Weights of a small image classifier.
Model: norm layernorm, activation relu, patch size [2, 2].
Training: muon at rate 0.002, 16000 steps, batches of 128, held-out accuracy 93%.
Rows from block 5 of a small image classifier, named by matrix and row number. Rows with one number within an expert belong to one neuron, the router's apart. Each number is 50 + 10 x the weight over its row's rms, rounded and kept within 0 to 99. All counts start at 0.
After each expert's rows are labels from the 100 images, of 14976, where the router gives the expert most weight on average: "responds to" is what is common among them. Only what is clearly more common there than usual is listed. The data: retinal OCT scans (Kermany 2017). In brackets: how many of the 100, against the usual share in percent.
# router: slot weights (model.blocks.5.mlp.router.weight, 16x160, trained with AdamW), inputs 54-107
# up: expert up (model.blocks.5.mlp.up, 16x32x160), inputs 54-107
# down: expert down (model.blocks.5.mlp.down, 16x160x32, transposed), outputs 54-107

# expert 13
router.13:58 32 39 49 46 49 61 50 43 58 43 51 62 46 47 47 42 59 72 42 53 48 59 52 52 44 35 56 51 68 67 52 45 63 50 48 50 39 40 42 45 37 41 62 75 60 48 61 42 42 68 38 55 39
up.0:63 42 43 61 50 44 42 80 55 48 38 51 59 59 78 34 53 43 44 38 53 63 72 23 50 57 58 64 58 44 48 60 55 40 54 49 64 55 45 53 67 50 64 63 46 46 37 49 52 55 30 46 49 37
down.0:46 51 44 56 45 41 58 46 64 41 60 45 52 56 51 45 49 58 63 39 40 45 68 44 41 61 56 57 50 34 51 35 52 45 57 39 48 39 53 56 50 46 50 64 65 47 43 43 72 56 57 35 61 34
responds to: finding: diabetic macular edema (55 vs 11.7)

# expert 6
router.6:54 58 62 50 46 35 53 34 47 61 44 38 39 62 55 67 49 25 54 41 62 46 59 56 47 59 44 55 38 38 64 48 63 61 47 60 54 49 35 33 50 34 51 39 58 65 40 56 48 35 51 45 44 42
up.0:55 53 37 53 41 53 56 56 39 54 62 48 70 26 21 57 44 49 56 54 46 39 59 69 37 38 63 52 45 49 55 42 54 49 49 53 31 48 65 35 34 40 52 62 70 53 44 55 46 45 68 62 50 43
down.0:41 48 57 24 62 41 32 49 49 61 45 38 68 37 59 43 47 40 57 28 45 47 42 34 51 54 61 45 51 48 52 42 58 72 44 61 52 51 51 56 69 54 44 56 63 42 53 44 41 59 51 66 62 51
responds to: finding: diabetic macular edema (28 vs 11.7)

# expert 8
router.8:55 34 74 58 40 59 43 38 59 57 38 39 31 68 54 45 58 40 47 48 61 47 58 42 57 66 56 55 50 35 59 66 57 31 57 36 71 51 46 53 66 54 46 61 51 64 42 42 49 51 38 36 63 48
up.0:36 53 34 61 60 49 45 57 52 49 57 68 56 61 50 52 56 44 56 42 40 50 58 58 54 33 43 55 53 56 56 51 47 58 54 56 56 53 38 54 50 43 41 57 57 59 69 59 43 51 66 49 26 77
down.0:52 54 48 33 32 51 56 37 53 57 64 75 57 53 55 76 55 40 51 40 43 45 54 49 42 56 43 74 29 33 33 35 53 50 44 52 33 47 43 49 52 51 36 69 40 58 54 53 48 44 66 66 69 51
responds to: finding: drusen (30 vs 7.4)

# expert 14
router.14:62 47 67 43 57 54 50 38 45 57 40 53 36 55 65 60 51 43 49 48 64 46 37 38 60 29 67 52 39 47 42 60 58 47 41 49 58 63 35 55 67 64 49 27 32 66 48 49 56 50 32 42 40 57
up.0:48 41 40 41 41 52 58 64 48 61 42 39 49 58 29 41 52 57 45 48 47 58 66 51 63 66 54 54 48 61 54 46 64 49 56 50 52 59 56 42 32 52 55 60 58 43 37 36 37 29 52 26 54 67
down.0:55 61 36 42 60 55 54 54 62 59 41 56 61 61 50 39 65 46 44 48 34 50 35 23 50 47 42 61 37 61 36 57 45 52 49 53 38 47 64 52 52 62 44 26 56 54 53 71 50 58 49 66 65 62
responds to: finding: normal (85 vs 51.6)

# expert 1
router.1:64 60 76 60 55 62 66 47 61 28 45 49 39 57 61 55 44 38 43 33 44 54 55 51 41 44 48 50 58 41 54 58 65 46 39 47 64 43 29 60 64 34 45 47 38 63 36 42 54 47 37 67 45 33
up.0:38 42 45 42 50 56 61 52 51 56 60 44 44 71 66 40 56 59 47 45 44 34 58 65 45 64 39 54 53 46 56 49 52 46 58 52 53 52 45 65 42 56 69 50 44 62 61 48 66 44 51 56 57 48
down.0:58 64 57 55 65 60 46 53 61 33 31 45 50 44 54 46 62 53 54 41 48 41 46 38 70 44 73 61 53 60 54 39 54 39 49 57 43 52 34 70 50 61 44 66 61 40 35 49 40 37 67 52 42 85
responds to: finding: normal (92 vs 51.6)

# expert 7
router.7:65 41 61 48 45 42 48 52 48 53 54 60 41 42 66 51 56 39 37 52 57 52 43 31 49 65 63 45 52 22 45 58 54 65 58 65 60 52 46 52 57 69 51 35 70 55 50 35 56 58 42 44 58 39
up.0:52 44 56 54 46 48 33 52 52 50 41 51 32 40 64 50 43 48 52 61 51 49 62 38 44 62 50 55 47 34 51 57 66 48 43 44 48 58 40 26 50 65 36 39 46 62 67 28 63 55 23 56 57 43
down.0:51 45 54 40 54 46 71 50 56 44 54 41 58 39 32 44 58 51 40 43 47 56 53 63 51 48 50 52 43 55 54 32 35 53 50 37 40 59 50 62 52 33 55 56 42 47 54 64 51 40 44 48 35 36
responds to: finding: normal (95 vs 51.6)

# expert 2
router.2:60 40 42 57 58 41 52 65 56 55 47 51 29 61 45 49 52 42 55 57 61 44 64 44 39 53 49 57 40 49 63 60 54 41 54 55 56 51 44 38 43 67 35 56 62 53 25 58 35 50 36 52 52 67
up.0:29 50 44 52 52 47 42 61 58 39 62 46 35 38 44 43 48 60 47 57 36 46 60 66 75 60 47 51 60 53 46 55 65 40 44 49 45 46 56 66 56 57 56 49 57 19 47 23 64 45 33 49 54 50
down.0:36 50 66 42 59 60 47 61 45 51 62 51 44 49 52 50 51 38 25 52 47 48 45 52 57 43 59 61 51 62 47 63 62 56 48 45 49 48 47 31 50 56 40 54 73 41 51 53 59 46 48 49 42 44
responds to: finding: choroidal neovascularization (61 vs 29.4); finding: diabetic macular edema (39 vs 11.7)

# expert 10
router.10:71 36 48 56 67 38 45 67 42 51 52 57 40 44 55 45 53 44 57 34 60 70 35 43 52 49 53 58 40 59 54 63 49 56 53 67 57 48 39 46 43 42 42 69 54 44 48 59 34 68 45 60 58 49
up.0:55 54 58 53 62 35 46 52 47 53 29 47 47 42 45 45 53 48 65 45 63 48 44 53 60 35 70 48 41 58 43 34 48 38 41 37 45 66 76 27 57 80 49 54 28 54 40 63 52 41 48 35 42 57
down.0:25 48 53 49 48 56 44 47 48 38 53 47 54 59 72 52 50 44 40 59 45 56 66 54 40 51 39 54 63 50 30 43 49 60 40 44 40 62 46 62 30 40 58 53 76 52 61 56 40 37 60 67 32 47
responds to: finding: choroidal neovascularization (90 vs 29.4)