Weights of a small image classifier.
Model: 5.92M parameters, norm layernorm, activation relu, moe soft, num experts 16, depths [4, 4, 4].
Training: batches of 128, held-out accuracy 93%.
Rows from block 9 of a small image classifier, named by matrix and row number. Rows with one number within an expert belong to one neuron, the router's apart. Each number is 128 + 24 x the weight over its row's rms, rounded and kept within 0 to 255. All counts start at 0. Numbers have three digits each. After the name is the row's rms in percent of the matrix's.
After each expert's rows are labels from the 100 images, of 14976, where the router gives the expert most weight on average: "strongest on" is what is common among them. Only what is clearly more common there than usual is listed. The data: retinal OCT scans (Kermany 2017).
# router: slot weights (model.blocks.9.mlp.router.weight, 16x320, trained with AdamW), inputs 0-106
# up: expert up (model.blocks.9.mlp.up, 16x80x320), inputs 0-106
# down: expert down (model.blocks.9.mlp.down, 16x320x80, transposed), outputs 0-106

# expert 7
router.7 102:132139123099143147135168164134088130131118128122128105148133136119178096102102116136150125126070117121141123133104156087135136087138092125132169130094127114143064175102128152127082175117121113111101137130110146174130121130141116109102120131092143087115145123182152172105144129156113129114098108098104121146132129177111106
up.0 088:125156117119133110116097129145112144174097138106153142114132159114142114130165162138133109114132117142153122121111111130129152151135125188118103121190121131168107114109170118113140087081137145072138096136155193109124150127132105156117137152102111133159112101101135145184101185094138139134106149076114128133136150126156170
down.0 098:140110128132138105164129138127140132068105114155102145115149148089109104138156121124077141104111082118149155168128130082149099130096134145086149129065180116109149117157090090134096117134105160117107138095110137149151113111136173092141135121106119137132170129143136151167124108127088147129138146170132124121119118140154113
up.1 097:098159125131122106120127124116139133136118115116107148137120143128145100130130128111151067148126180138145172130101121114148146125127070085114165134149129109151133157129113109116169102144156148142143168144162069160109135093130154119111139133147131119131157055078100083139105148094111145091155092151133113168140110117133124
down.1 098:159118127113101104139140138090122117120099103149161098126151098140081155139117146116103178126145091112147134136092205104192137150130139152108141116151156170134156097155122160102098086148124112096113153101114115126112091128174120129145129140135082201125140149116144114150122078174137122149107172134154138119118152131121090
up.2 117:126139131077110080130099100149130133139154138131149119128163107154119146105133205125105143141111161123132111143149090132157135115135105148105129119140113100132105094144133164112144163126119137108113155184111122167105088085159138128092152129130126113158126125177144150128174097129123113124144142113097107085143128105141140
down.2 098:117134131144120094138129150164147134098086126130107133145131123128078103142153115123078125134128149097138118141125117175132112131130127155089137115139177150144138126100098104143176095114144158135152161169165131102138154143138192120138130132137079162128142136089140093128140139169120130090122159117164174097137094081129089
strongest on: finding: diabetic macular edema

# expert 8
router.8 102:096096150156155154154141135115112091105148154101129128149126124110143122077125108134122079105140130118124086110107119155112130103091138112155124114135130130177164136134120181151120112149097145087151103182153154126139170166082106094070161121129143132111144156111130132131143114092086110115087119093147104121103094153097137
up.0 096:119129124151159101128151095122112131154145153121076117145107145113153132146166142161134076119094095105128066149111127077109123145139119123131140128085113157120111174122141093108139119104092129091143134141149143104186091150122121101164115113156131156133130132102115165075113103136098143138122103114152153114119141089114109
down.0 096:146143118143175147113082184123130131142122112111110126134153127135109111097143130126117170091153147145120188147145085159112146125146121128129119186171121136149127111154142140120132158164085166116106130119087116153111153118153090119131132137095113108114158132169169145140155097115134130133145102060128102107126096185102117
up.1 111:103145119140175120143153111141119150137124127162135132168130110129074118127112128138087105104148043130104073100139109142110147104084106185149102102158148183137134115152147126110142149174080133127170160145164127132141161131103137119068131152121084132118154104144119143136142105065122163122105126117158131094119114081119128
down.1 134:133166120137144136114118130075119123118142141136114089137140133142141091136123093074117147128161144129138119106118124110140158129155152108127144145125160108140151120110136105113153143114111123090156083173170106140109164183136084135162117151172112139120140103132106134112114136136131116122160121173120175127093117115118090
up.2 106:118149077187161114127137107161119074148122172126136136144122138136116125081114125114120139171165113086126100105152113132135152112145161135097134123097145111178139106131140157134148094169134147158134109130133083087162189111097144130092086129149146131148117126204120173169117138114160147139117128128136110117107118130171141
down.2 091:135122161149103115112117172064142133109132127134105134137138120143089110133129161160124122125113110136101138123144109095115151154105109158131111123141123163087109182137079127112112154142116090184132118114113156177109097133153089131139127096118105126120133119114145138133071130164130109129149129145122105144117137133105161
strongest on: finding: choroidal neovascularization

# expert 9
router.9 109:098151141185092094122103182139116145139174134096155135139084097128122096117119082153179094132142089101118112144118148135144172138108133119149132126103135104133144136119146085148133114113125119128136140113112191098143158158131150117140087132107129113098120139125154106151106115092097137103125099139137193138136126151165129
up.0 166:129168137141148135123183110115114144178100165148127128159129106134103129127129157148116117130128121108125121129090095119121182133110132131140112109115144136159139112139129147114116116162154136126128201090142171155160133146122136116091125160112129141143135093165130156095147125092111174110119105092156159102138097110119140
down.0 111:119130122095154134115118084122120152171091138186149107111159139120107135182136131119140151100128161140125113151138105139129098141143139153132176141174176149106160105128140132126106136160095124128172110143130091157134140119109111123162156123144120132120138136123133150158161148138137132094125117165175142111138138124090087
up.1 061:152098149127087159180163137089129104149135142170131130105086107121161100089089119100139129148061078136124138108167146111094137102106118110150153141150121094102106130133159119116107106118115108120061159152134181160140102083136082103104144142090137140156124134142163117127143110123138151102131146120129122094141129128141142
down.1 100:140148154162143112117124123168145148124140152104122122127146139112143149136173153128124116123156127137124097177087130151106132126131158161117135155117144125123140092088115113156124164151159132167088075106135122095112161117107114121153149107148099094107134151073074145152097093158113118151108140114136169149123124133157091
up.2 075:130116123126110130095112093148113105172145137171115147099137129119139114120146140141143129111088137151115132140122130145107088124134099124120088143177125102130087158140156162145090136150124103108082125086134117167118139176130111154071116123098127087114133170165141129108163097120100156155127136120113169120147143123086111
down.2 098:092132143142116109122126116108161097153125133132119094163118095135163131121146143107084126101136134141126120074144088169122125136108129151140136152141136133154146137127133142138114133165162139162121118148126137100127127095107129108142135117116136175110104125166118157090140174105174128136079132114155133112118131142135130
strongest on: finding: diabetic macular edema

# expert 12
router.12 101:126144138180156136132138142127122149128118134123101118113135148139098107116151153122145118085132109167129157140116113100098103149146155117179093124106081131113134125101169094140112145108055091070160151130120151122151176138137076161095106117122075128101086130154156141157095128082101077120127104113138116137096118122118115
up.0 088:112100091155122079095166119101127111140067147156122116131167123143146098143153132153079161157169159162164112082138130168139123147141115140119146091101156148172109104126132156135137118151115167154116157143154129124148108149131159137124122097131117091134121108126119158145149143178131146113107115137129172154151151077118087
down.0 101:144160104113090159120132138144104150143135109125160122117066140165089122140134123113158099146117116123109145165151159121134132135119151151124077132136136141116106127141130124099106200104159096140129103096089093102117157136114114111132103103163100152124150153104130113124099075144106149126140155165134091127118106154154122
up.1 069:116102107127165139134138085158112161143146125128134155116109097177079127144133152090101106118103131139116165114127135125107121064135132128098145146097129129118094097116123113116116119102122083141157105117156157153188121156127110152087126186089123110104114132140185123107136105137114140152098102098104147139148143121168110
down.1 093:104071126119155135154125123137159115110122094135132061125113121147159149128138196172136155134160125124123152084156153149131141160116126185149113130131141120089124135106096143166112116097103112133128132116090099100142094150079116118137120138153119146152127120069100106112139126107112121096130117125108118103149149090136116
up.2 136:151143125127136123152115110160117130109142135144087154131134109108105119114129148128160115144135089115111117111113132108115149106106107135143130155125124144116116148122127110134097127106131121108102179200138154180132145154118101125130108162143147159107139101105107137147089145091126128122098126121132200178146125077131154
down.2 087:133141133159180139094156123106108125100125110105139105138112151149114125155118103135144108110135116107125144174113117121115123148105204145122154130111143104155168115169128158137146132165147133146164090092099102089126173102135134113083118152152100117178131141182185134130188125133120121153136147102123100092088159120141141
strongest on: finding: normal

# expert 15
router.15 096:117154161152169118179144139115096145076123154113144101153074140140127112158159144147095087132101109107147102101150138092094164095119138174127159131074125155094152139093097082147184111146082113100121137139130153096192119160108156146139103135147149149131142130112135144100126085135112146110127096110120151120107103127137124
up.0 055:083124151179156109140106103143146122124127174156134121086120141110114150157139117158159107124129171153098116109081121122083166135128116142113105105109118163169166101108083104167151128092164129113131109127158131136091180114147123166141111115158151108173122157125071117139150131117151121160124144150126149116113151153117147
down.0 099:126116144088133154141140167141127139138145119133140075136097105142092110097158109095156109118155079120089082137130115127082131124119149129147125159147142108149149162097135122087095125143115108127170106123131084146142127153121155148131109189135129143080121095170158136130118131124094138126126159095148160185126138150147108
up.1 097:152086143097203154149153124131141125121123136120133147125091155130177139130114123164113109097072155159138112107116128149112116122124142146096115149120113107109105127119121140147135107086133178121095104083151118079161118125103154120134117118127112168112137163117105171154122114107106110173088129107153155133115117137150157
down.1 102:150133093090157145111155119130125087114157153106138111141135104128168104055111099130135087119132161141152132136115105143125148114130151128127086131147134117150110152169142122155125169137133116151155123146117092136112118118119142153144110117099095114123097127166106175150104139101136141151080131135095152141145130150104120
up.2 100:119160161087100144142103054136120094140148132110105157139117154156136143087125171141130105172100149137108155103089121130171147078113124144126092098122138100127127183150097136122085120142126108111108123129129094190118120160108145150139140106076140153168153110131102163124147125130108150107143121151108168083133122140104166
down.2 102:147141121089119085124165103114163132160110165161151059150127106133102152151131150158099160113192152108146173131116161104160108166154133124131125150152075167136087127117121127099121128129159135123130132138123123135119179092155148101139137139130114132110115117126133121129126133121124097109116153105167146141151130122136136
strongest on: finding: normal

# expert 1
router.1 092:089171134125150141145127089123145137166088149084130130121164154148152132152117153132106136170116164143140165157135114098171135102149132122094128138096145106109083113116131140115106141129108118100115144124102141154094127125136118174137155147107109107163148139177166176112158112128141097159141107104099112117136172146070133
up.0 094:125140041154156105124111090118084106114110177160111128120085124101102145148132125111110151143168110126119144142137128105118106122137136122122115158113142127161156139097128130141159191155089159172133125094100078090128089132109123154110129142154148107134110151138098123116134146127147151154113107147130107108121109092130088
down.0 099:148147147155106119117123128107169154094160142094107120137146119155142140164113132117126149146145167095116152141135113124125152132127133112084066129157139120100130110129120158099063151073158099114094102108143134135094120162130145142167133137098069123117162120152124118123162102167152153130158135162167130130097130153154111
up.1 090:149113159134092139128103129173151139106145144137206132145182194135118134131133146137106127167144102170186116133147091113142126107115140138130122132100134136148111122113153111181126161180084168116121134149163106152136126134122086112105121121120152136113138134119123166134105100120098141104099128128183065155146095135141131
down.1 104:157109110126163108067117141143112112147114147121107112120116092126113138123089194098115133104118131130121148092092126146137148113138091140127105105136096146142104152134159126115106096082147125153095154138152144092134106133152148151132184100130100123192154111138117119150135131155184162128137131126123170108120140105087141
up.2 080:084144093115146151137141085139137136099158161099121099141097133118108102159120122136162114133166099124139110124116179134109079144131115148138140131110154130118126118153090157145138120118124147147135100118159080100108160174089155132140136175126116070096160144140115135108157099129147147131099136107164087098121110123145136
down.2 097:101131126123144098111141107098150107142150081149130115131143118127111126099160147123162131141135112179095127098147163139121123154089148122124092125154102085117163148127166173160064148110124127139112116153103168106100127095056151140142118143138167089160137119090104127113159092118128127126128123128114164163186123119108145
strongest on: finding: normal

# expert 2
router.2 098:115174138145122135114102188087130157176154112085125133129121144097122134135102089078135121084150100103082148104144141116146127138130133102114128135117140103130128105149091136140115148129148167163140104059071148085132166183111124117156077136122110093124142109106148100169124131121129132129133128158129144159137130111160098
up.0 082:163137091112111134148108090135135143139137119144143117122145104149153119139124147131167093123119173145124120094185146144084071126099139126106185089108151121080123107138131154117118114098169112144097135099099151095173107107128131113134170117126131144144110107105110148130107128144144111095118121085139149133140120135151145
down.0 105:126112143108124101120096162128098127151099144149118108157101125160115144147129120134138134109097122145130096134099118123126124090132154156155091113143113170160118135118108078145174173112118079117142146123166112132091102118133152107148134127176110138118137130107147137119121151099122128151107169182177102122120146142161137
up.1 106:154135086129118114120109149162122128171086127147144148177126129122126143146148119136114137128117152115168126150101145100126138180132170150112111127101124141129130126153135105131163130132127119131163106170144112094144153156172131147129122164175135149129162120142091139147106138109168097072132158126148077138134117138143110
down.1 105:123118123138130068083120120126104119080155125110122102081135125139128114127121171163116123139137101119108122115162128127132122121119111149119141146110136082104142146108109145116119124146158159128155171140173153194137098136130152143100125128093108161120110106124140110149182111147173124142138135130067161110114138112164153
up.2 077:130133067119126102094139159131100135117132092126157091117142125153108171149137131148121141133154112117100151172058138115107120140134134178118112153155127115178152132104104106136109170120138147125158081088104090116110142107131153097164103076105104164119107164144156094111136144140112112117150147132175128143132145121155099
down.2 100:117124143142111163124144129185124160122143172088106134138118152138147104146152131126162124119136169095133079121190152142123137124161136059155114110093130109099097131129133163141123134140105132109057156169146128118128119141108113151127136169142181117151098115141104123098111121127176143137120098145110132114140117175077162
strongest on: finding: normal

# expert 13
router.13 098:120096128132114126100137148170133129068120134110103164114148165138152131117127109148135118146142125116130121156135133188123131164102117126111144126145125140146109139151148144131137084131182153084141107143184134114123077134122139122130146094103143111101130179098126100148144115155098118165080127082149124148132080165139135
up.0 075:162150098139144058118144128103139109119113109161157090115156135153159114127127133104150120167133149133141135116145147096139112117135128172118098134156142159158119136194133087123092124145115092093132175112123152113128098135126086127160130115127137178149114086129151152138113053134108150151119159125120157105107143110130094
down.0 093:110124130106126143130108130144140107139139092101098148128130133118128151088138155108147128124145093124148153101129125146120129128086102129120161121149118141158137139077129104122120163168160138226148091123058099126153133144167151097080118110132128102138100118142147139121146126129133122076149126140141095141136106113117103
up.1 105:101104107146131107118128118108098150097098117100129136155160102171107107122106138118147111135152134113109124172118081106124153144144145140114091102111126167161130101153127137135135161122131154151147156094101147118152082152126147115096123109120124144159138111121130068137143113104089149122147111117085182150117100132123100
down.1 113:138130117097104135144120160137133129146110148129146135110135160122155152109135153168124123126117095113103127090104128135126118100117056184129165129091138134085114163094111135111100129123132139181068128116127139112132112108113120125162133144134126142128102123127149155092109128146182172147103116166115075121120147125146164
up.2 108:142108174131105133116137124128118137137125157084144134121141104123163107124134130169113126136088168130126164126085118191142092114144097078136158134117123075117112104159143147099128092102155164149122141075147194125148075145156128110138140105110133102145094135134130106111102140169096139114126070126140127158130155159117103
down.2 106:156120103089173118092119136112123148135105076138114097170099108138090112102109099113124141108134129151135096125140134129142131122121127155141103118194104149139117116155116096111122128164114094107110129185140093128111168151117134143106105103143091100139136137137114093099144124112127122162137161151118109129151108140146101
strongest on: finding: choroidal neovascularization

# expert 4
router.4 093:135144122097122155147127145149135117129136090121115107156093146147086146128094161148137122137101144119098149095109116131148116118119094132119144178112084145101105131150125127137112130137145084160094118120104119092074117085128120121167156126124142156134118127132111113085133096133141102145125101133089115079142145183121128
up.0 105:123147125129141129142136127173125129132071069144096169094118143145103137115124123181142100141109081184108108116142163108139143132136121088144113180045128132109123102131122142134142096142117144144124174132127189091153125130164133162150125125133134145118144115139100107128131082103108088132105119121146188137147169158120146
down.0 098:171117116148149153129117151130149132113200145085155103126104084113141115127141128129085146139136140110127125109124162145137155116092112182145133111115139107146123137138126126095104131132127155149114146075106095098153135150071107099133114114103123118142121124157161192121123147099176158121136156102126109100093082066094138
up.1 083:123115120179096107130128137152108145135109106144182132119106124153071115161132134154136105118133191147140116146115124146129117157140167118116153130115125122137151131163126113127135109142102133128120105099106112091158119119168121155138164116115153144112108112140132169182113130156062099122128144134150147130132110113116080
down.1 088:145159126155143152125079135092119123129120142106098149140158098130121122105158111074130150143099078088167162117168112109147101082133132113150147130136132134156102139119122138179104113123088126118128171145140143142111133128132143143108095125149114118147140148163159150111128114130173127130132142107113079126144133097115106
up.2 068:117150159095110157118094135044130135100155144112179135110155141092130126121135132092131108096108118159181156124133127123115084112143115124112140117105142122151158128119094092095102193138120098107119107123145148174147107116092128132144123107126140192147123093135094138110156126149113116123155129143134081096127100127133101
down.2 087:094148135180183129142112133102089102147143136127129153124100141074112135084151109086155105093120130095137101097104117129114116151109136151152112122093133119126163160146150147152108123146131145080128114140084138114093166131143095146118117133140111109130113081100154086135123100113129151140098106128099148150132090087104095
strongest on: finding: choroidal neovascularization

# expert 10
router.10 095:129091138126149109133152176098171151072172121113157104104131137163110121141121096164116108091161143093099105114106114158095119146105091128109161120158093137127118137110172127136124093102104160132143152158139130105119125117117132132156126100149133168100125175067101096151109113108110099107102134158171176123126131090141121
up.0 081:127138157137090088108117108099142102157105139144111159136131115134108111153133147150121112138133131147109131148134157137104106123104136083178146102128116096110153115130103111102122100146132129115102145130143143123163113157104116115118104143135144145132110076127135090088152160146130165151109116171118116136161144156135121
down.0 095:109115135133122122122145103171149143115122109102085132141118130073084168101148135112126126067149119154123111114122136127135157140130128111118121140089128116106130117127128138126134118098182122105135130101121176137156135140149134076142137145095092115117151120084113110119151141160128126103113138104111101127110135147102151
up.1 106:196109047114152137093088116122132108091133142174138129138142121146160137086119120154126127104135111155102135093141076109106143134084181145139142132121116121080152111161131100177134159142141156167142132118176090171137128124128128108108124077103101114162138131132141133174078125172147128076159145101124112088100103103122094
down.1 103:100103157126192110108172111110150135106133139158132128122134061143103106142139116119120137120124100112109123184149199088108151184132113139126150167085102148140106112112146125100141080106142105129159141104099119196135132097079160128124107116139147139145129183162143119128130123127129101128110168115168102134103131120141142
up.2 095:113096132107177138135120133126135100130144133105093086128129160123130131117117111170118124128116159081120120166136109151115161141121136086123159098146152139148139130165134112149145130150066130129111120181119137143154096101119107077166114115112170137139120123155114138122120120105159160084148098186161151135125151079090076
down.2 101:129129126102116155118106171119145126126123136147134131124124115166170151152091152133099101110144138127124124143148098116105117073147130148119126093161122120097134170119111131158164148132115135153105162094136105121132125120122141130129096119117096121170140111101165105165144165131125096148129096092101174144145117158140171
strongest on: finding: diabetic macular edema

# expert 6
router.6 105:160141134134141136097113154100188126132167111128127100160117093129164139145099152142169103102145125104134172131069150063108121113138103101123165118122106148132106139105129140141107121119121104128142135117151110193145129134154106070154121132114116113139162120119144137127127106104080118125169156133139131117089110108158132
up.0 102:144146157112107108093180170113157153109136107134094084129136105145121124116115130110132146106174156115109109134148145124102146123137169102127155115138135136120101117122142145128141116113119127110170158156137093138114082118134136122165140134110139104126131115081132154102141115115168116118127147147112145109116149150120115
down.0 106:099123171120148119176120152146170143079113096139129155144129140104104154134116162092134119098141118141138097155148112093120126122092130141122161130108170150105124129119098126178107093149151089079145141134183129140136143104114110154116129144132128135093159109131144115132107130190111172163147135107113111135093087087163140
up.1 108:128129106133106138132102088134144139088094096118139128123133125143111094124137120144116145086102111109131133145138116161124151122108117131098220126159157129148168135130108135135139153150089100116165105144109116137092107140140153162145150116140098131116145132095133135101182069076080155156149131147138084084120132089127166
down.1 093:139138154114176122152122127167126119101105114112172101157129117162126129177115131104080155168115133162133151139148113146146139147128111089104144133093173151082137082155119144130104114156129119114111139129138131102111101116100160139115113118136165114129153174107151119130130135121134071095159155179136134124117119126134100
up.2 081:164189107138163127100165128117098165118153096119164128130138097102147112094135114124096116066139087135138121124135122126105115123139110153163143112169127099145107106122181134123133168105124132116146164122151112107113161153107126131088112153145125118120108101151147177115171129129129134149105120094151100076125104103110129
down.2 100:122097110107103086139115117130117157106091145176120104135125131150127105153099126143147127115111205087141126172152153136133123143124148106116191156094126109132122127128096103145145110112115177116156104131158170146090104118161141130116119145115063112133138163091129123145108098164139129131117114122126104154161104130165099
strongest on: finding: diabetic macular edema

# expert 0
router.0 104:120165119107158108105172139164094148104126133106155120169145128133186093130121104130137122115163110065149083133124149119087154137123161121122155124073134147162139091128167135140145151170137178101160112111126138095146142147090119137103118135095144105128146140150160162127117090133130127144112114082170131139146129120126104
up.0 056:124138197123107113135103135118107130149172117103081127107137105136091108169139144134135096145098153127088161089129154146130134127137078130113140107139104122130127137086177097151094123112136108128146108133106126149143125174127119121147124109140164116136109125120113095100166140130168140111096134175161136177115132096102156
down.0 100:138133118124145113117129109130113118113135119143142123098152150135151171160160163117115128161156133166140118172169104065129152090120168113137152142112094120103095101162097080097134156102111122081130127139150109121134107156102084088135113117100107150093148150110137129114130115116111156133179110107151115097130171156140156
up.1 094:122165127130161148123105116156129125110140119107148166143106156144154149170144148143126113151099114165087109067139132111140113148155109152169129138104121139043150126148123101116135111110126131163169128158123134156148079129123089170136128088140128143125122146114136178086112139095166138140138091130090092114153118165127075
down.1 111:122091143110088164153136111125126130127103157126112142140132163147118155153156150097133128090145148110132091134104159129113142097094164114143094113181138100108161149154134129115163142118169145107155151124114118075146113140123131148128132130094120111102112112129151125171130136159154133157117133153085162152136116120156136
up.2 092:125103116161147162145132108139152104164134145157122130151147136127102152125100151155142125145117142115110137132088162132169110129132101101133170080098113109123070106094126161107147179112099114116113128095105137100103114121170094149114130102109154119147141172128138125114150143167134131124125101163154083097143169171135127
down.2 099:112122137143128114156180150076149167116153144111107116144141124133107109139116108099132137123136056147130145103123065082128139103124164119123099143130141155162129154134100135109138124118145097112090145111099128171127155134115117151142158175112089123162103116130141126102158122059121164131139136104113111134112127112145146
strongest on: finding: drusen

# expert 5
router.5 104:094107138107120114098158154115135115146135094167095160117157159103161124126113148133126123123165137110152097150094138098112118165123122121144135121117101135155084124140115112138114135103154110100152095152141151129113093174101085120093092134137122129099104115099104125090173136111081109131104095135134114148167086147169151
up.0 108:103117132079126091163126104138132114164135128126118156125145148119156109080121157108107121119139134099118107179130121160127136140103143124122142154151113128176141134147152131130125123141138099150148118138146153132138150114110144113073165115126155117127108136125117076117146155113099114133109134155156139123134092113115162
down.0 104:218107116121094128134113109168139165082100113113144155131118109148108127138138128110107130168100157132098151135131136083121142118118109122129115111082143139119113124114114131132115135140108138163158114090150096138130123126148149104183140104112122115119127135125161136179100151160128129093122151129079108160085128109165165
up.1 104:100118137073230138106168117094141109168135133125134125142114119128187122121117145126095101097148142120187134096124132163126109109121108135130121121168122124122111109134132125107160123161162135127126140128151186181178100103116149113148121148162112152093107126123105140154153164090135177113126113149160163118128137074092155
down.1 095:199141104143104130131161127086165130151137136128137120149110122110161109150109125127092162145124098180138109114128089120139171152112151173121147103144157177163098133142141122146160141113108091117128132132072127114138147146109102162101130065111115114134139133114125167139090094124093124121144174157092123122132113134114078
up.2 142:175094112113101164120166167119128126130116108142129109137156128086124119069105129143147120132124131166140121071118115109072135116127092135145116118162111152147135168087177146111128148148131114120113141151108066132126090134150077148143133123127122181095140150143106148157128148160136128148135143110166146136150107102078166
down.2 098:108165123185165135127151127123104136122120140128120157136127144146092164118145099083137112152105135159099131133137163136163166147109138142114127089118148143097127098148085140108143160157080104101158096138180156097109157118115163117149146132126134115115135159109109126143149117159164127137134137139128146122118131155133132
strongest on: finding: drusen

# expert 14
router.14 098:134162155146178113144184144116146135115124161138167124132115157122148130177123148120114114136126121134127150103121140083094158085091134155118167145097127169109141143093103149119137142094102109098098095135113126105138094153075090089138116120140127133110124184107157163111168071140115100137150122118143107095098150133130116
up.0 129:112163139127123155140120150138134151183095185159185117147138150129078152139139154141104135107132175120088122114104077115133165126080122128125093142081134141102097148107154122168141138156102112147112167100112114115101165093127069088166101142165106139131120125163180120154120140139146102087134120111131113139127153163112131
down.0 105:134115111147132118162103137079153098143167142104100150135090117155115136111150098147155099127122106134110144113095130163124147117109116134120051110122106107108096141163107123079098107132152134117108122119149133092137136138112126108126143136112137091184165139114158135081160179089131141133140145147115151128138144123077106
up.1 049:084117171134146125153136166071143126122162135121144112164133115160154105157094127141175105176162108134149126116099101118130145110175119117122112125129124110164169162104113113119139166111145113116148128144158088150135133133146123150132126138161145097138122138104107140075114196112142128166115158150148106113098144101114111
down.1 099:145109112108124139097112132147143096125113099097143102128119111134134129105105138081110142093148114101144101117100137152127101145112118108129134136164146163135146145128133117175143124173114162122142142133123132132142136091144077152117163103090097134141128089166095138209116093115098121146155108103110121129158094165151140
up.2 154:147190165159130152124139150127130153150121131141099107145101125147092111153129155097161144125163094116085147136136102105143163118147159143130127151107111141088138109120124154116136155141074113146110159136092122181085173166130091104130089164136115112143122096161154169098164112118146099087139125159093074107097127131142110
down.2 105:130122064135132144136116145111125110121113139132083130137107115137146105126088091149132116130088182150163121077140117129144121107096168107151127115130129109139149173143135132119123141110145132148122102121165137160138154178145135129126115147127113155156163117146103109157153175147170141085157145123106165152115096113095140
strongest on: finding: normal